python train.py --model="multi-label audio tagger" --dataset="single notes of musical instruments (NSynth)" --train_examples=184686 --n_mels=40 --hop_length=160 --input="log_mel" --spec_augment=false --win_length=512 --arch="conformer" --norm="layernorm" --hidden_act="quick_gelu" --mlp_ratio=2 --head_dim=64 --fused_qkv=true --qk_norm=false --inner_norm=false --subsampling=1 --layers=14 --width=384 --positions="rope" --kernel_size=31 --num_labels=36 --init="trunc_normal_002" --residual_init="none" --optimizer="muon" --muon_scale="spectral" --learning_rate=0.033 --momentum=0.9 --nesterov=false --orthogonalizer="newton_schulz_5" --adamw_lr_other_params=0.0012 --max_grad_norm=1.0 --max_steps=2800 --batch_size=64 --epochs=1.0 --lr_schedule="cosine" --final_lr_fraction=0 --warmup_steps=140 --weight_decay=0.03 --adamw_weight_decay_other_params=0.05
Rows from block 8 of a small multi-label audio tagger, named by matrix and row number. Rows with one number belong to one neuron. Each number is 128 + 24 x the weight over its row's rms, rounded and kept within 0 to 255. All counts start at 0. Numbers have three digits each.
After each neuron's rows are labels from the 100 clips, of 14976, where the neuron reaches its highest value: "top examples" is what is common among them; "loudest band" is the band of the loudest frequency at the time of the peak. Only what is clearly more common there than usual is listed. The data: single notes of musical instruments (NSynth).
# fc1: second MLP up (model.blocks.8.mlp.fc1.weight, 768x384), inputs 0-76
# fc2: second MLP down (model.blocks.8.mlp.fc2.weight, 384x768, transposed), outputs 0-76

fc1.634:127088143126163110136170165119126097162136147140113126093138131127125118081106100106094143145105143115130153135154115157135131139125150126152131080116152146108114144137128131157138120159131139055116158130111124150080152109090117096
fc2.634:185149103125115138113129154135138127112122092127131133148085146088139120130141141127159113099059130144174108107138142142097143106095116129095108173122097119102140114135141063101138134129142123185088166164170157149145121130134134130
top examples: octave 6; octave 7; pitch class C
loudest band: 1000 to 2000 Hz; 2000 to 4000 Hz

fc1.645:093092141109134114182080108129105115147143125123075102127120103150080109134129143121068119144174128128139129119154100123167129179143149166124129152150111158119143135089128097086123119115105137130153133114088116134123129150124105135
fc2.645:139153126135156121096177134110159191127119119185115143139128132087180143092111134135161124166131113140140089137121122173154111173158096115154180137159113091105116120127165057160076140155107116146095141154122076114122113140115099168
top examples: octave 6; octave 7; pitch class C
loudest band: 2000 to 4000 Hz; 1000 to 2000 Hz

fc1.688:135136101128122107138103144134137147093112133154114128133102145103130120088136139128143145178149112116137136161132145091122092138124137066134121104090147153135141137128130106146114149134100097163171180116125118130093099141142117091
fc2.688:133167098154140092088144128106123114119113157104151096131081120115099150143136138148093126133097116151108130165141077099136127158153124080152114122155182142090117116143092105099172122078095155122173141146123117126097112143102159124
top examples: octave 7; octave 6; mallet
loudest band: 2000 to 4000 Hz; 1000 to 2000 Hz

fc1.41:132123127119128178124118131122152072123108114153127151132117127136147092129128140130124085094129135167141112143093115111155140136090143109124105149117131177114078088118132118101114100177163135117134126127065110138112095134105092156
fc2.41:127134139138114111090150130165130108124157142084104126129130109108122132129110092122134098144088165125101135153131193094129086097146123184101104046122126102078108109101111114148156150167131121162161144079128124145114166128101172136
top examples: octave 7; octave 6; mallet
loudest band: 2000 to 4000 Hz; 1000 to 2000 Hz

fc1.314:182130132114074084140170128114146099122131116122145129055099115101128158088123126132147121097119136104150140135160097138126121122140122143069158143125129128143179136128125191129132093080114132157113133137062092127161151119121127114
fc2.314:128141092102119163138120121102118128144115119123110147159199129142137087116159061155093151134196106153163122145101110101126121124119104152128131140124105097139138119125122128085171116109116168184112137128115137149145109126130097128
top examples: octave 6; octave 7
loudest band: 2000 to 4000 Hz

fc1.325:139119140122114154171139122122120151120164125123173137121147101147111129129100124128110134135162133150145124136128116133169105142129090121074087143119105159115184144136117122129095116135141139148101149155101129140139139109130096115
fc2.325:162131101162141149108121060145129111094098083095085086146150089130104179174136103131134163116071144122132115123116164111119163101109144149115128097124133116129134125148077106154142178129163129107163139118151171131143115149070127156
top examples: octave 6; pitch class C; octave 7; note: C6
loudest band: 1000 to 2000 Hz; 2000 to 4000 Hz

fc1.88:141181129113194097115148138115180137147126114099156188085086117133146142129148138127141137167129124113136103134138131130103122136089119152116083144062166115123145145129129138083160142098139131090160121177155134072131113085120123165
fc2.88:147114149116150144100122156115153135127131109062092101149156115147132109116139141134100144118111115083124124137083122104141095110172132117113149140138086111102079130115148157111193120091100153084144139124164153132090160150144121130
top examples: octave 7; octave 6
loudest band: 2000 to 4000 Hz

fc1.383:116140092130131108095133174107144162108113126138131126139108136118100122123166140149123103108094128175162118170091132151133143066096103159108141102098142132151156104108143117093143136104091103072189171128126151048100152118104112125
fc2.383:156173122140123135149116132107099126166128100118092125116082114149126132105160136103118157098173071093132135160190110118110102156141109087147143117122137117120111179152124140189102140128136152145112151122140153153116120119115128111
top examples: octave 6; octave 7; pitch class C; note: C6
loudest band: 1000 to 2000 Hz; 2000 to 4000 Hz

fc1.351:162129106099117130160138132103078113133106123102124147111096126121137077163120129097132125113159150138124113099148222099128126157157101142158157098135085130131139128134152120117148095136145151133134127086132165094140156104130128091
fc2.351:120150137138168141156163114143185054129126113090150091118120109137084165084154143153121111169129116123138098112086115181127115167127158112105150111130109110126119145132084134140089129152104087114140133110092124161112176163079096178
top examples: octave 7
loudest band: 2000 to 4000 Hz

fc1.79:127093132144130157073126097147186190120116136112133161147135130143181129123134138108138141155137130163133123197109085160110134152087113165134112167131138092170122125148151103091117130087126211073116119128109145155087144080168131109
fc2.79:134163083123104137111119100156135151110165087152153088110156147084122148117115131136086079109136137151127135106114105124131109108097119099153102129134112120125150133150111142134152144109155106139142146116121144137152140105129123097
top examples: octave 6; octave 7; pitch class C
loudest band: 2000 to 4000 Hz; 1000 to 2000 Hz

fc1.744:104105114098109148156157181086100108083105126151123151085095089145151095142126145103112116145178112091123095132099131144106183152114094101123187114120122137083109113123134112108124142147123106122152120137136157150156160108147100160
fc2.744:120129123131142154105110097104126125110132123133094114094150171096125164150128141165157154151111123118094102163107116130094090113090166126097110126179136116156145102125155101094095135166127130090117120127077119134134119126106205097
top examples: octave 6; pitch class C#; note: C#6
loudest band: 2000 to 4000 Hz

fc1.564:137138131120161156117151133130151134130122120134176184111087117112155148140121108130131105139135115096139120106126127153103125136109122069153156077150177121120114142110120110145147164097122144137137136123091143148152082108098167156
fc2.564:173157134131049115148074174108154155131130159097124165093122150133109131128104136120147155122153104152102120124118134111130136111140120171111125163116076155113125133118113123128138127140137184138107133129119071146108150171074148136
top examples: octave 6; octave 7; pitch class C
loudest band: 1000 to 2000 Hz; 2000 to 4000 Hz

fc1.522:119087147120086111129148094125112119120081119127134136113142130159130143126138124124111141104093115127144179169134150093137108118161159151124154106105183124113117093131138122088107100092116135104121164157132148131132162118151121127
fc2.522:139123082143157139101154117087107167158142104137179130109092141113098114094104108145161083136123123178139119149149090103155112103117125130138089125194163173125151123147078147136145126153138121125140102114088127087121100121078118105
top examples: octave 6; octave 7
loudest band: 1000 to 2000 Hz; 2000 to 4000 Hz

fc1.594:090158126120109196139169143094116147160103121148145123139183111063136164101159132127100147108127154104135147161147117167151120136140151122116095124102137164116153129117163103128116147111085153116108160146154167140116102112137178097
fc2.594:146132132133160119160127106161128138108113091110101142134102093109169119142131111123112139141163160164145129127115142151116122150124112148099128127125082166098176137111081133120092139135152087162143139128136158124129124143117108089
top examples: octave 7; mallet
loudest band: 2000 to 4000 Hz

fc1.742:095096141132128160137125108118114130142140123112132129108118092143162117093171068087108106135115187157158140158177170116121191163103166139145146107128174153088096128127132114126130114099171121115107104130108137140131144162124136121
fc2.742:127133114153119117094144136120130107094146090157143134106116151145147097174090122137114104110095123122125149115095065125141141119136140134088129073102104152169109115136102094129145145121102106090182108143117128129110141131093170149
top examples: octave 7; octave 6
loudest band: 2000 to 4000 Hz; 1000 to 2000 Hz

fc1.114:117069175153180171131123107132140129126144121150177139110121129193163117086141171115142183140141134147114099177130084108134132130110122101122152098118156131157144144112126183144088165151134134121113133098140126109139113097160142164
fc2.114:122145130103126144111149093086131139136121093083144100154122183121100141141085081146137096135132122098143146101179131108119091070078123123109135138111110174168103172153145134144133102144137129106133120153140200171126150156136123100
top examples: octave 6; octave 7; pitch class D
loudest band: 2000 to 4000 Hz; 1000 to 2000 Hz

fc1.280:089150142111110170112139136139128102120140168081084143139114148140124117139116127136093072105109113120169141154129144125111126150122101087099129145159146143083152130107165115157161101122126129096120113114171120161150135104154089087
fc2.280:118124134088184161124163113131098113144141063104140147173148126121134125136175083118121125079154132131156088105094145129134125145170135134114156122083116133108123131116137134068149131124141157161149119069099102104086160128133161138
top examples: octave 7; pitch class A#; note: A#7; pitch class: B
loudest band: 2000 to 4000 Hz; 4000 to 8000 Hz

fc1.693:137123150093142164127161107136139096101139127136108170113136128152082117123151126109107167103127137150150098133108167128130114124090200108115137146114116097107137144147155122094107118140082120155142134133171117157148116119110144100
fc2.693:104125137126115090096103126119123141161167129120138137172131123147134113154093130167166115145131160140176173133132097140152092167119104132132140115132089141168091123120154129118110092148116134144148135120116127147127153122123115136
top examples: octave 7; octave 6
loudest band: 2000 to 4000 Hz; 1000 to 2000 Hz

fc1.583:185129145131124106138140128101114127132097150149118125133138111132119137121110079128115169078103162145183152164150105087091136088122119152109137142169143115126130160117133121145112130146130163114113134136139174163125118099121214123
fc2.583:130126137145096120136098082119127128088190098136127124112097118116171138134127096132168129121118114129125124159141126145121088153120121120119134162117155103125146092104114175115086112107133111137075092115073114110157121152165146117
top examples: octave 7; octave 6
loudest band: 2000 to 4000 Hz

fc1.618:155133127072120126179121103115110149142148095134095115137110199132107111092158116140136117133136125143077141183137197151103116128150140159066155138115123100090130081113124105111142109168106128099149073116129138111156143148117094141
fc2.618:117092167135099124111148090147144112126123178132121180136123082155105164107146147135101139144122117152134157147119123115138129157111151118097152163137110119163156166130138126154107103117115160116117118167130113144133123127143093145
top examples: octave 7; mallet; pitch class G#; note: G#7
loudest band: 2000 to 4000 Hz

fc1.87:118153123121083136157111119120125070113170095120140129134073149084153171134110160098116147144148078136110118099163182084124135139138074145150103114138089118099129150158141142120086199136116164082148142127136114136154129105134125133
fc2.87:174113150084143135128108112113155148101133114138115134137138154162186103146152095074186175164130127126126151133127106130130099122131151134170173132103154140145137103120124121154111158095122148106123144115153123144102105121161109175
top examples: octave 7; keyboard; pitch class G#; note: G#7
loudest band: 2000 to 4000 Hz

fc1.527:145136108113139058125112127129122139138115117121142148141159140168130150100102130140170127106169135139134145138134128133130149115122109122116135119125133119114108100090089135138113144121159145132109071116106109109154108079149134101
fc2.527:099124121136128141143163192139161139123126104184085133134136153087075101105143133094105115123151144134109112166151131107134143141164130111107111133099149137180121120139075107117131083140127120073106150128161119136084126160103128141
top examples: octave 6; octave 7
loudest band: 2000 to 4000 Hz; 1000 to 2000 Hz

fc1.532:135097126109162165143156098140092150096115126108119105163134120125098094150128076100166163115155104102160120120099145173156149124146153111150141144141168144145112074106104167122122116112112160139122166113086154134149169149131124137
fc2.532:122183122148138121130168152124129155121127142173106130151137121117113115134168100123118160134096101146142085136168202106126114086055098155106124146109159135134138131142154102104148113158114116135139132186155124132172127124093113092
top examples: octave 6; octave 7; pitch class D
loudest band: 1000 to 2000 Hz; 2000 to 4000 Hz

fc1.273:170143158132105080117108100117178123142132103118125155115138087093093144124104138146138173123134153106123122124096142105113149127138163127130119096137120139117132110146141131115153150162156135105166144119163140122092161131147099130
fc2.273:114114158119125147167134129113161139129101126157091130132113154121194134148107133152130152124172115126155126143109136151142164097128140110121158119098127131113118130132094123132093139123149119114135122128147112123104129101128164198
top examples: pitch class C#; octave 7; octave 6; note: C#6
loudest band: 2000 to 4000 Hz

fc1.252:102129106117051111148136138157152136109107120136126128115138131125082168107127145132152138152128155116086144134150130146145119115131127164111100127113145151091137117131119130107168104116130157087122134105139130110157093150088136094
fc2.252:095146138149130156094167145077151142157068121146151090124143116122154102125129095130141145140135128110128104198113115104129142149070118114078088108139125161144155136145121155150111111128117107174108120154129153122141140141130150130
top examples: pitch class C#; octave 7; octave 6; note: C#4
loudest band: 2000 to 4000 Hz

fc1.227:124141133164142135177129109135138091146096140134139138112149136126173142115159115095118141122128143104125161133117100118104141179174134150117160132159130135128155168103155086130157165107119128116111155148102144192093130064122157119
fc2.227:139089072170127116182103116120104129104088136159145114112099102088150159097108067073145121127156118072176095117168129125108134130118117173114141117166122126146146129158154143105127117107160108141147136108126142147108137160183107115
top examples: octave 7
loudest band: 2000 to 4000 Hz