Rows from block 8 of a small multi-label audio tagger, named by matrix and row number. Rows with one number belong to one neuron. Each number is 500 + 40 x the weight over its row's rms, rounded and kept within 0 to 999. All counts start at 0. Numbers have three digits each.
After each neuron's rows are labels from the 100 clips, of 14976, where the neuron reaches its highest value: "top examples" is what is common among them. Only what is clearly more common there than usual is listed. The data: single notes of musical instruments (NSynth).
# fc1: second MLP up (model.blocks.8.mlp.fc1.weight, 768x384), inputs 154-230
# fc2: second MLP down (model.blocks.8.mlp.fc2.weight, 384x768, transposed), outputs 154-230

fc1.415:450484472533485471471523542473548518423522508564545472425510430449460523497444507487505514492496494528504500491511500485507447485529489477449511470501534457407530508461482476466497506486483482424480541457445495522515537530568426484
fc2.415:502531529415507452519481455444495429525576479473502568550450443481495466543500500532570508502553499450456441416532498494539502439492504439543541474506471525480483469532498517501466499477546462479473508488539496549546491498428554489
top examples: octave 7; mallet

fc1.397:510531451564497445501490536519521477474413519504470456526519476461458489560405466519570547455452517472486494496464515559479538592473458517548538505496531511513482467458484561489515549458547550499552498554466544549508506494487473509
fc2.397:514484543522479482473529512449476494512540472497592587506505464503511587469467501554447516541561488556529419535527456497461487477448522522545429492546554529474472490508508481464458537537499442517484504531490478425477494493497524459
top examples: octave 6; pitch class C; octave 7; pitch class E

fc1.592:518560557503493566452510512445474477495524541424459543552475588452466445522424501545512480452462496523541555492510480531522538407485459505537475531494522473580465482445522489437468478499461526434431495514530435483573451457420473572
fc2.592:468470491521488436498504492427458509553501466573611509547533461536483484494536486509474526500490500417416478527463504480512514443491466493423479542449476503524547536553458542559485589528569441522501487419434550505467500441518514430
top examples: octave 7; octave 6

fc1.616:502454537443451623524495439503435436485595492429513520520587547537527567480547484548526502458528501457472464434486403544554524513490556457414569512604446556444462484514433496531503519486521529454544536513483542485488527512500433451
fc2.616:512484480557454487456449507497454506507508557476444454523435594534468469477443462505468495444487490556491460457485513544552519469416485476506567468536486555496427497578459489454470517526537501428450468532486515516484357478490572554
top examples: pitch class C#; octave 4; note: C#4; source: acoustic

fc1.504:510506524455545505541453481505508489499468521453432408426523559478482398542505522550553542577451556458565441457504461571470542442523526514512565603489518488467538502504511504507521431434461484511534541468477464522449535511525514471
fc2.504:503544491513454527479486493464476480474484458552563490560452547548491450440465506527523481459518466601522545437520541520477526548522515579461534486508528549499540477509450515506564474523502461527483497566501530470528500487510481501
top examples: octave 7; octave 6; mallet

fc1.103:464477551490564465517570530478487458495560555467472544438534478404516499505458463488466509535544485494447502430477538553498438511421477436526464528568464587522503441392534521497483495508532523481469465431456549479497500449507466487
fc2.103:476491477490544529421439553545443572454453520469547439544530556425447480456450488467539475499473553534507491471481486510562426492517484486472475560457567537553513513522502503500474488514489454524468499443466453521586477467543536512
top examples: octave 6; pitch class E

fc1.332:504512477542568540434517459580546509516580492495513465492492495484469414495487506393495489505496529543478558534566479481476480538478542569507547511513450486555486484515505586514454443483518465507527469500459535457495488518505434508
fc2.332:521566551479496518548486473499485415519426525472457529483520517454560533510506484515490478457499464532529474456485485483519519503497470490485495463516478590517578445529516440465558453513522471504520605451541509468521502539541570533
top examples: octave 6; octave 7

fc1.346:536551509489521508526530590470614478543560551496537511443480444456478448541469523556529544495386466479515565481506452472530526506481504484497522437541400536439544466427508440537524603502513422511571483497482571462493459484506522569
fc2.346:478532497519444477551492473457429464541405502415411501509585541546486612512473554434538553547470432486493481468542490473507488560582522511560508579523510509525502508480526527489536461516554541473473520588516396528489512470468449495
top examples: octave 7; keyboard; pitch class A#; note: A#7

fc1.418:488506487408567559523487398527537477534483565505528477556549550461548443529472547558453497485524478468568520484511529432504506522560533488520511517499507518497458531501523478551539536534421536449545495556445493542533458486528461522
fc2.418:530525527460452481532496490532571541493520514540539456530488537421480494423499516431526564562397503527456510534565491437525548508465467498455518449469503451442491525510487555527514488515462474520517506475517522500475458550473477527
top examples: octave 7; octave 6

fc1.438:477517463555480494469471434477457527495527512468486455539463474522495446560594512526395537505456457502513410493490407500512546504441508496477522506481447460519592523494489513497471508494443452561506532399507523464553573453593501487
fc2.438:406504520479423439517462487500531528487493519517522514506511508484484537417434480539474575444518485539502540488446592472520507514546503530504490513446465513581435518510513471544474504467514500511513438557560486507459490503479550442
top examples: octave 7; octave 6

fc1.139:537421482458540519454461479470467516485546477492467494536463491558465429518491529527483490518465474510468487420536485438546548548521501481543433536498519447517451575505520459491490482428486461467562443527517578549523574505431530506
fc2.139:522595455547522517568482504495523517543511446474452414519507508386524491475482478561469499467463494467547455490473463487512417498488495511560532468531513520526491455612516564522490382514431471505524504536410507471509526457535565490
top examples: octave 7; keyboard

fc1.41:513369487479492490524528450540425565534543561466555516500451486473475462414473530544519517532530398475491507462487500554565530431499508478478496588518495456535497484511474516543539508507408489530519494471493523510512508446443611521
fc2.41:487506493514510550553523516478493602525522530595445490499501490530464535520553495460544474486583485463526521480498507447515517533525454498455505566515510466443541462460472532510493516545579452559394476488506500527459481501507498490
top examples: octave 7; octave 6; mallet

fc1.459:478496514558462464466521526457441520505481503516550544440492492480515539463534478519473492520542513494517518527540521439465494546496518550532477470472489536505518538470539522501489591480509435451486519527487477529466528417566508554
fc2.459:514445516523514481491430442530577540498558569527521532580516513553545441493508511519565450484453490558561470581473537471568488480487453489516446435487531453499498522506482551452485496511404479552613479520507507477473517537462549473
top examples: octave 6; octave 7; pitch class C

fc1.633:501550442506500423490465427506509561546386531480493559411536504492447482523426536527561523517498513550479495560498533516526522546500458469472479451543523492519545471545506474369559490515480499493492536546560520517470496505521433452
fc2.633:463463574583456491546493527519550493394480491476502514538543453489450470520536460441477511452532535506523496514548474473465481509560462508508509532505512515492519470518492477464574492529483481467504524470466467500559473485448561456
top examples: octave 7; keyboard

fc1.561:493475477544491404541541423532552470513485528544580480510540534517487403475463538500534522466488508456551495503488464497433483553465478510462450480502513563497573492469483433531464486461467506433523537527511498502546472466489511550
fc2.561:452513375500550525497511497422554548527534577465509517535563503517489553565494446554500487509508482501487524502561505532521520536595528493571459518467524493555468539550498485519500541555516492550579520545566508456524555539438511483
top examples: pitch class C#; octave 4; note: C#4

fc1.763:403438552473465463534513484533540541474472552564463526450530552502534441500634454530521546505474550529561510506488460435553517505444518491511459566567498521468554444463455535506526581456451448528493585494467475463497510468504559480
fc2.763:497527484508484465445442502495495516429591515517570507517533465453523572490488502509502457527500449525511494540510506592555504469513499487537473504507483474465473486515482481523540450476506361434457513480436499448538450453434455446
top examples: pitch class C#; octave 6; note: C#6; note: C#4

fc1.557:453461537514457550526443439540456531452617552540504492506491478502502417437525501426485457518453510497490461459500472523494417469542479499497474471424452515472468562591464547417476509516452472449523505491529439523547459550467508543
fc2.557:503449477529528559504529519483539548555403483522523511494519492536433436483477517520497509518535486562529526482490495410485499530513484461485479516497468497486543522403471544569543506492533489457473481548439518435493551442512498428
top examples: octave 6; octave 7; pitch class C

fc1.79:518500480540450499492417567491573538519436539443519554467509451505498512429525486497457519551517446476482508528536515500479486520502523572519516481472473487588502532511513459554550598440461484478533525487451542429490500512523576509
fc2.79:509458559502573531567528399528546492563477526537482444517444523385550553526459511506515501478514538520519532492499566490479545401494453464454543466478504525418593476544382488496601461531476443487459480495524496501479547543522408488
top examples: octave 6; octave 7; pitch class C

fc1.57:582542444396577510521560429524485500494573553493525476514551476557455513457472546497516531387583449462489495516427504568455526527445440554544535533524539477525509516531498446569526475523472485484515555494558557491474541425469466540
fc2.57:480554456552501521462520498491522500502492475519423521465475474487537535480445522509532467512438493462515508488501531472543492476521502443496409503498451490478472445512527552468483473491556503511425493489453447564534497466499547488
top examples: pitch class C#; octave 7; octave 6; note: C#4

fc1.457:513497498504556477503552459527553492512531496479475536493514458420488556467518479467545537459492486501480508488517449559498504496478591490593443598565518475485521468460445401482504478489517527475542473469458493461488542517487507507
fc2.457:430526453516538430500403500476468511536376562527485575482527418479464585527489440560487430539455524486498476563536556425549531475494473523496577470490491547454537510529482608551456468485499481553500480518536558507511515545481512519
top examples: pitch class C#; octave 6; note: C#6; source: acoustic

fc1.389:468459510417511492440526468502523523504489451487520490509536521520452502514356507429471465499526486538483529464566535541501514522523523528558480533504541451513504475514536527489504486535467475526479437524484467606509503461484447462
fc2.389:501526465481520535503456516486524519530439529491472493530495464505512463535542445561545529505542454501505485509411481504522499470464458483495512502486495521435525509537475524523452496425395449417524644497485484535523478471441521515
top examples: pitch class C#; octave 4; note: C#4; octave 6

fc1.68:505490469482524542391493514477515464508490518522434568512470545464523502518459505522455437502536562472524498465527533490407491541515444446404481452544509524458484452505503560449521537500466561481580547430456550497576483487528487466
fc2.68:512517517484447443483479488481485498443500545489563463526562455483580456557526502545511495476520461502524456454440435534462511493491502563531504495562494562513516513561479581472491462463527492511515482512514477531466472590477550478
top examples: octave 7; keyboard; pitch class A#; note: A#7

fc1.167:422471583553516498516436442524539483528438600516500459518514509485505470478442486470500499512447447546446507429464464517484504480520481484449517552545504500446530409471511460417502552548529505511515517491551502506518482445529441508
fc2.167:435552401500506455466523545486489517555413456403557482432525585432484477510473526490536548455492509474458538529568500483485535478532522502574509505502520542525511441541543551504515446444430484521476614540471493453481560473504523489
top examples: pitch class C; octave 4; note: C4; octave 6

fc1.268:512491497549501447464488493503472444469589526534454491500412510578486490429464527539521500571492514515532415444531583474511532447565467512529482494519522518572509505502569452528507485489499476423533432514570502446469435451492543514
fc2.268:427478533494462490509490488487500464593508539413609605585491498385517518588485534488548538532482454507498458545479500487410545470506551510580461510468537501451546538491478459494522564523516523491455586545477468481456529471475536465
top examples: pitch class C; octave 6; octave 7; note: C4

fc1.421:512432526476525463392472464498415485465594481523548553498523563532443522457504493480541493499563516541529541466549460501437436528457503510505449518481489573473509516491440522507544521507523495465500519468464514484533494532448476594
fc2.421:441571503435517505526527420526572449519474474435529533471466489539572487536476527465428500514524461521385440578549479539495485533441495446495484451538468580521476466548546499514491488476474482504513476498517523492502502561491583490
top examples: octave 7; octave 6; mallet; pitch class C

fc1.58:508477484522441477504532512542462533542560485454542524425438510538513536515503458486484528561498557501471491461485451459419497509536533526495496499422502505511560477465448524449505574506489483553504427502585499505552508484528505497
fc2.58:515477514560512601530545453489489484455459479470543584577442487481573559407471492515518495532510440478509458458468504507565536452485530377438516498562541472526520451491447521500471556577448508519453491579520537469477518471481527449
top examples: octave 6; octave 7

fc1.753:431552512502542549560486420495554521497434515501542430506538505506481444550455528445516514493481517469520504460478563443578508499534551533538491493503535427466578475468492500485529515511493525503573472457502544486481491472553456537
fc2.753:494498581456471469534512538483486485510580477443445597520541492409519549448478489512469503528507454523459506536567474526389526533511438538521528501494508483486442538498430513516541458551450495484447522507473459461548500502516433506
top examples: octave 7

fc1.153:498566395452560432515528576502545444470514460509478409569461536497501475455515510543557476448512523523464501526451542475528491436458573514479536505509543510499471529506462460553510540526520541457526559483487508472416536503559481490
fc2.153:483503458492494611453466489511517478451453501505534517536462509473511529482462477480533566506518388516494548516564440566518512544539548520480441454534469559501527453522467522481445433522452467547494570508510448493507477515457518529
top examples: pitch class C#; octave 4; note: C#4; note: C#6

fc1.294:516545511491488482438458471490576505501533536463467532449441563542432469470455469523417493393512476501449569508556551492495494497494470483501513575506456519503476537501515544463531453426431511492522441463478515536554505500634567570
fc2.294:543534538461488515482500564503455573461455424424507486477557550517569542589551522505556473582490522523538419464463486461519568504486446486407522558449541474483551558496458498487482518568557491467488502461476429524458535476476452469
top examples: octave 7; keyboard; pitch class A#; note: A#7

fc1.718:480427469488464491504552491564534470586539538534441480441524522474502552435517517499486513498560476498432488498456516459556558447520523444406465443413583467543533417569465511550461493531484479538460515478508539511549553468429511431
fc2.718:430571582522565520515536527506510532511491493510511497568531486482461489454505504528477495512506477458483557475552460517504495504519546505453518527491454482472462476500511528401512503515459493452469500517466505481476538475438476421
top examples: octave 7; pitch class A#; note: A#7

fc1.678:502535471444531520478487407531493479512582442473475467517456484457444540522436520572527477553547411453481465460481494454512492545568553471503508527558502444502522452493575504528482472506497505545500537464544500466457535519471441518
fc2.678:467464506513473546536491534566495495511513532498553475515544505528506538531487472482597535481477498439456504546490413550528474524508473477518555536568543550479514471504461486400513553482528486444508529571508451472556546519466536491
top examples: octave 7; octave 6; pitch class D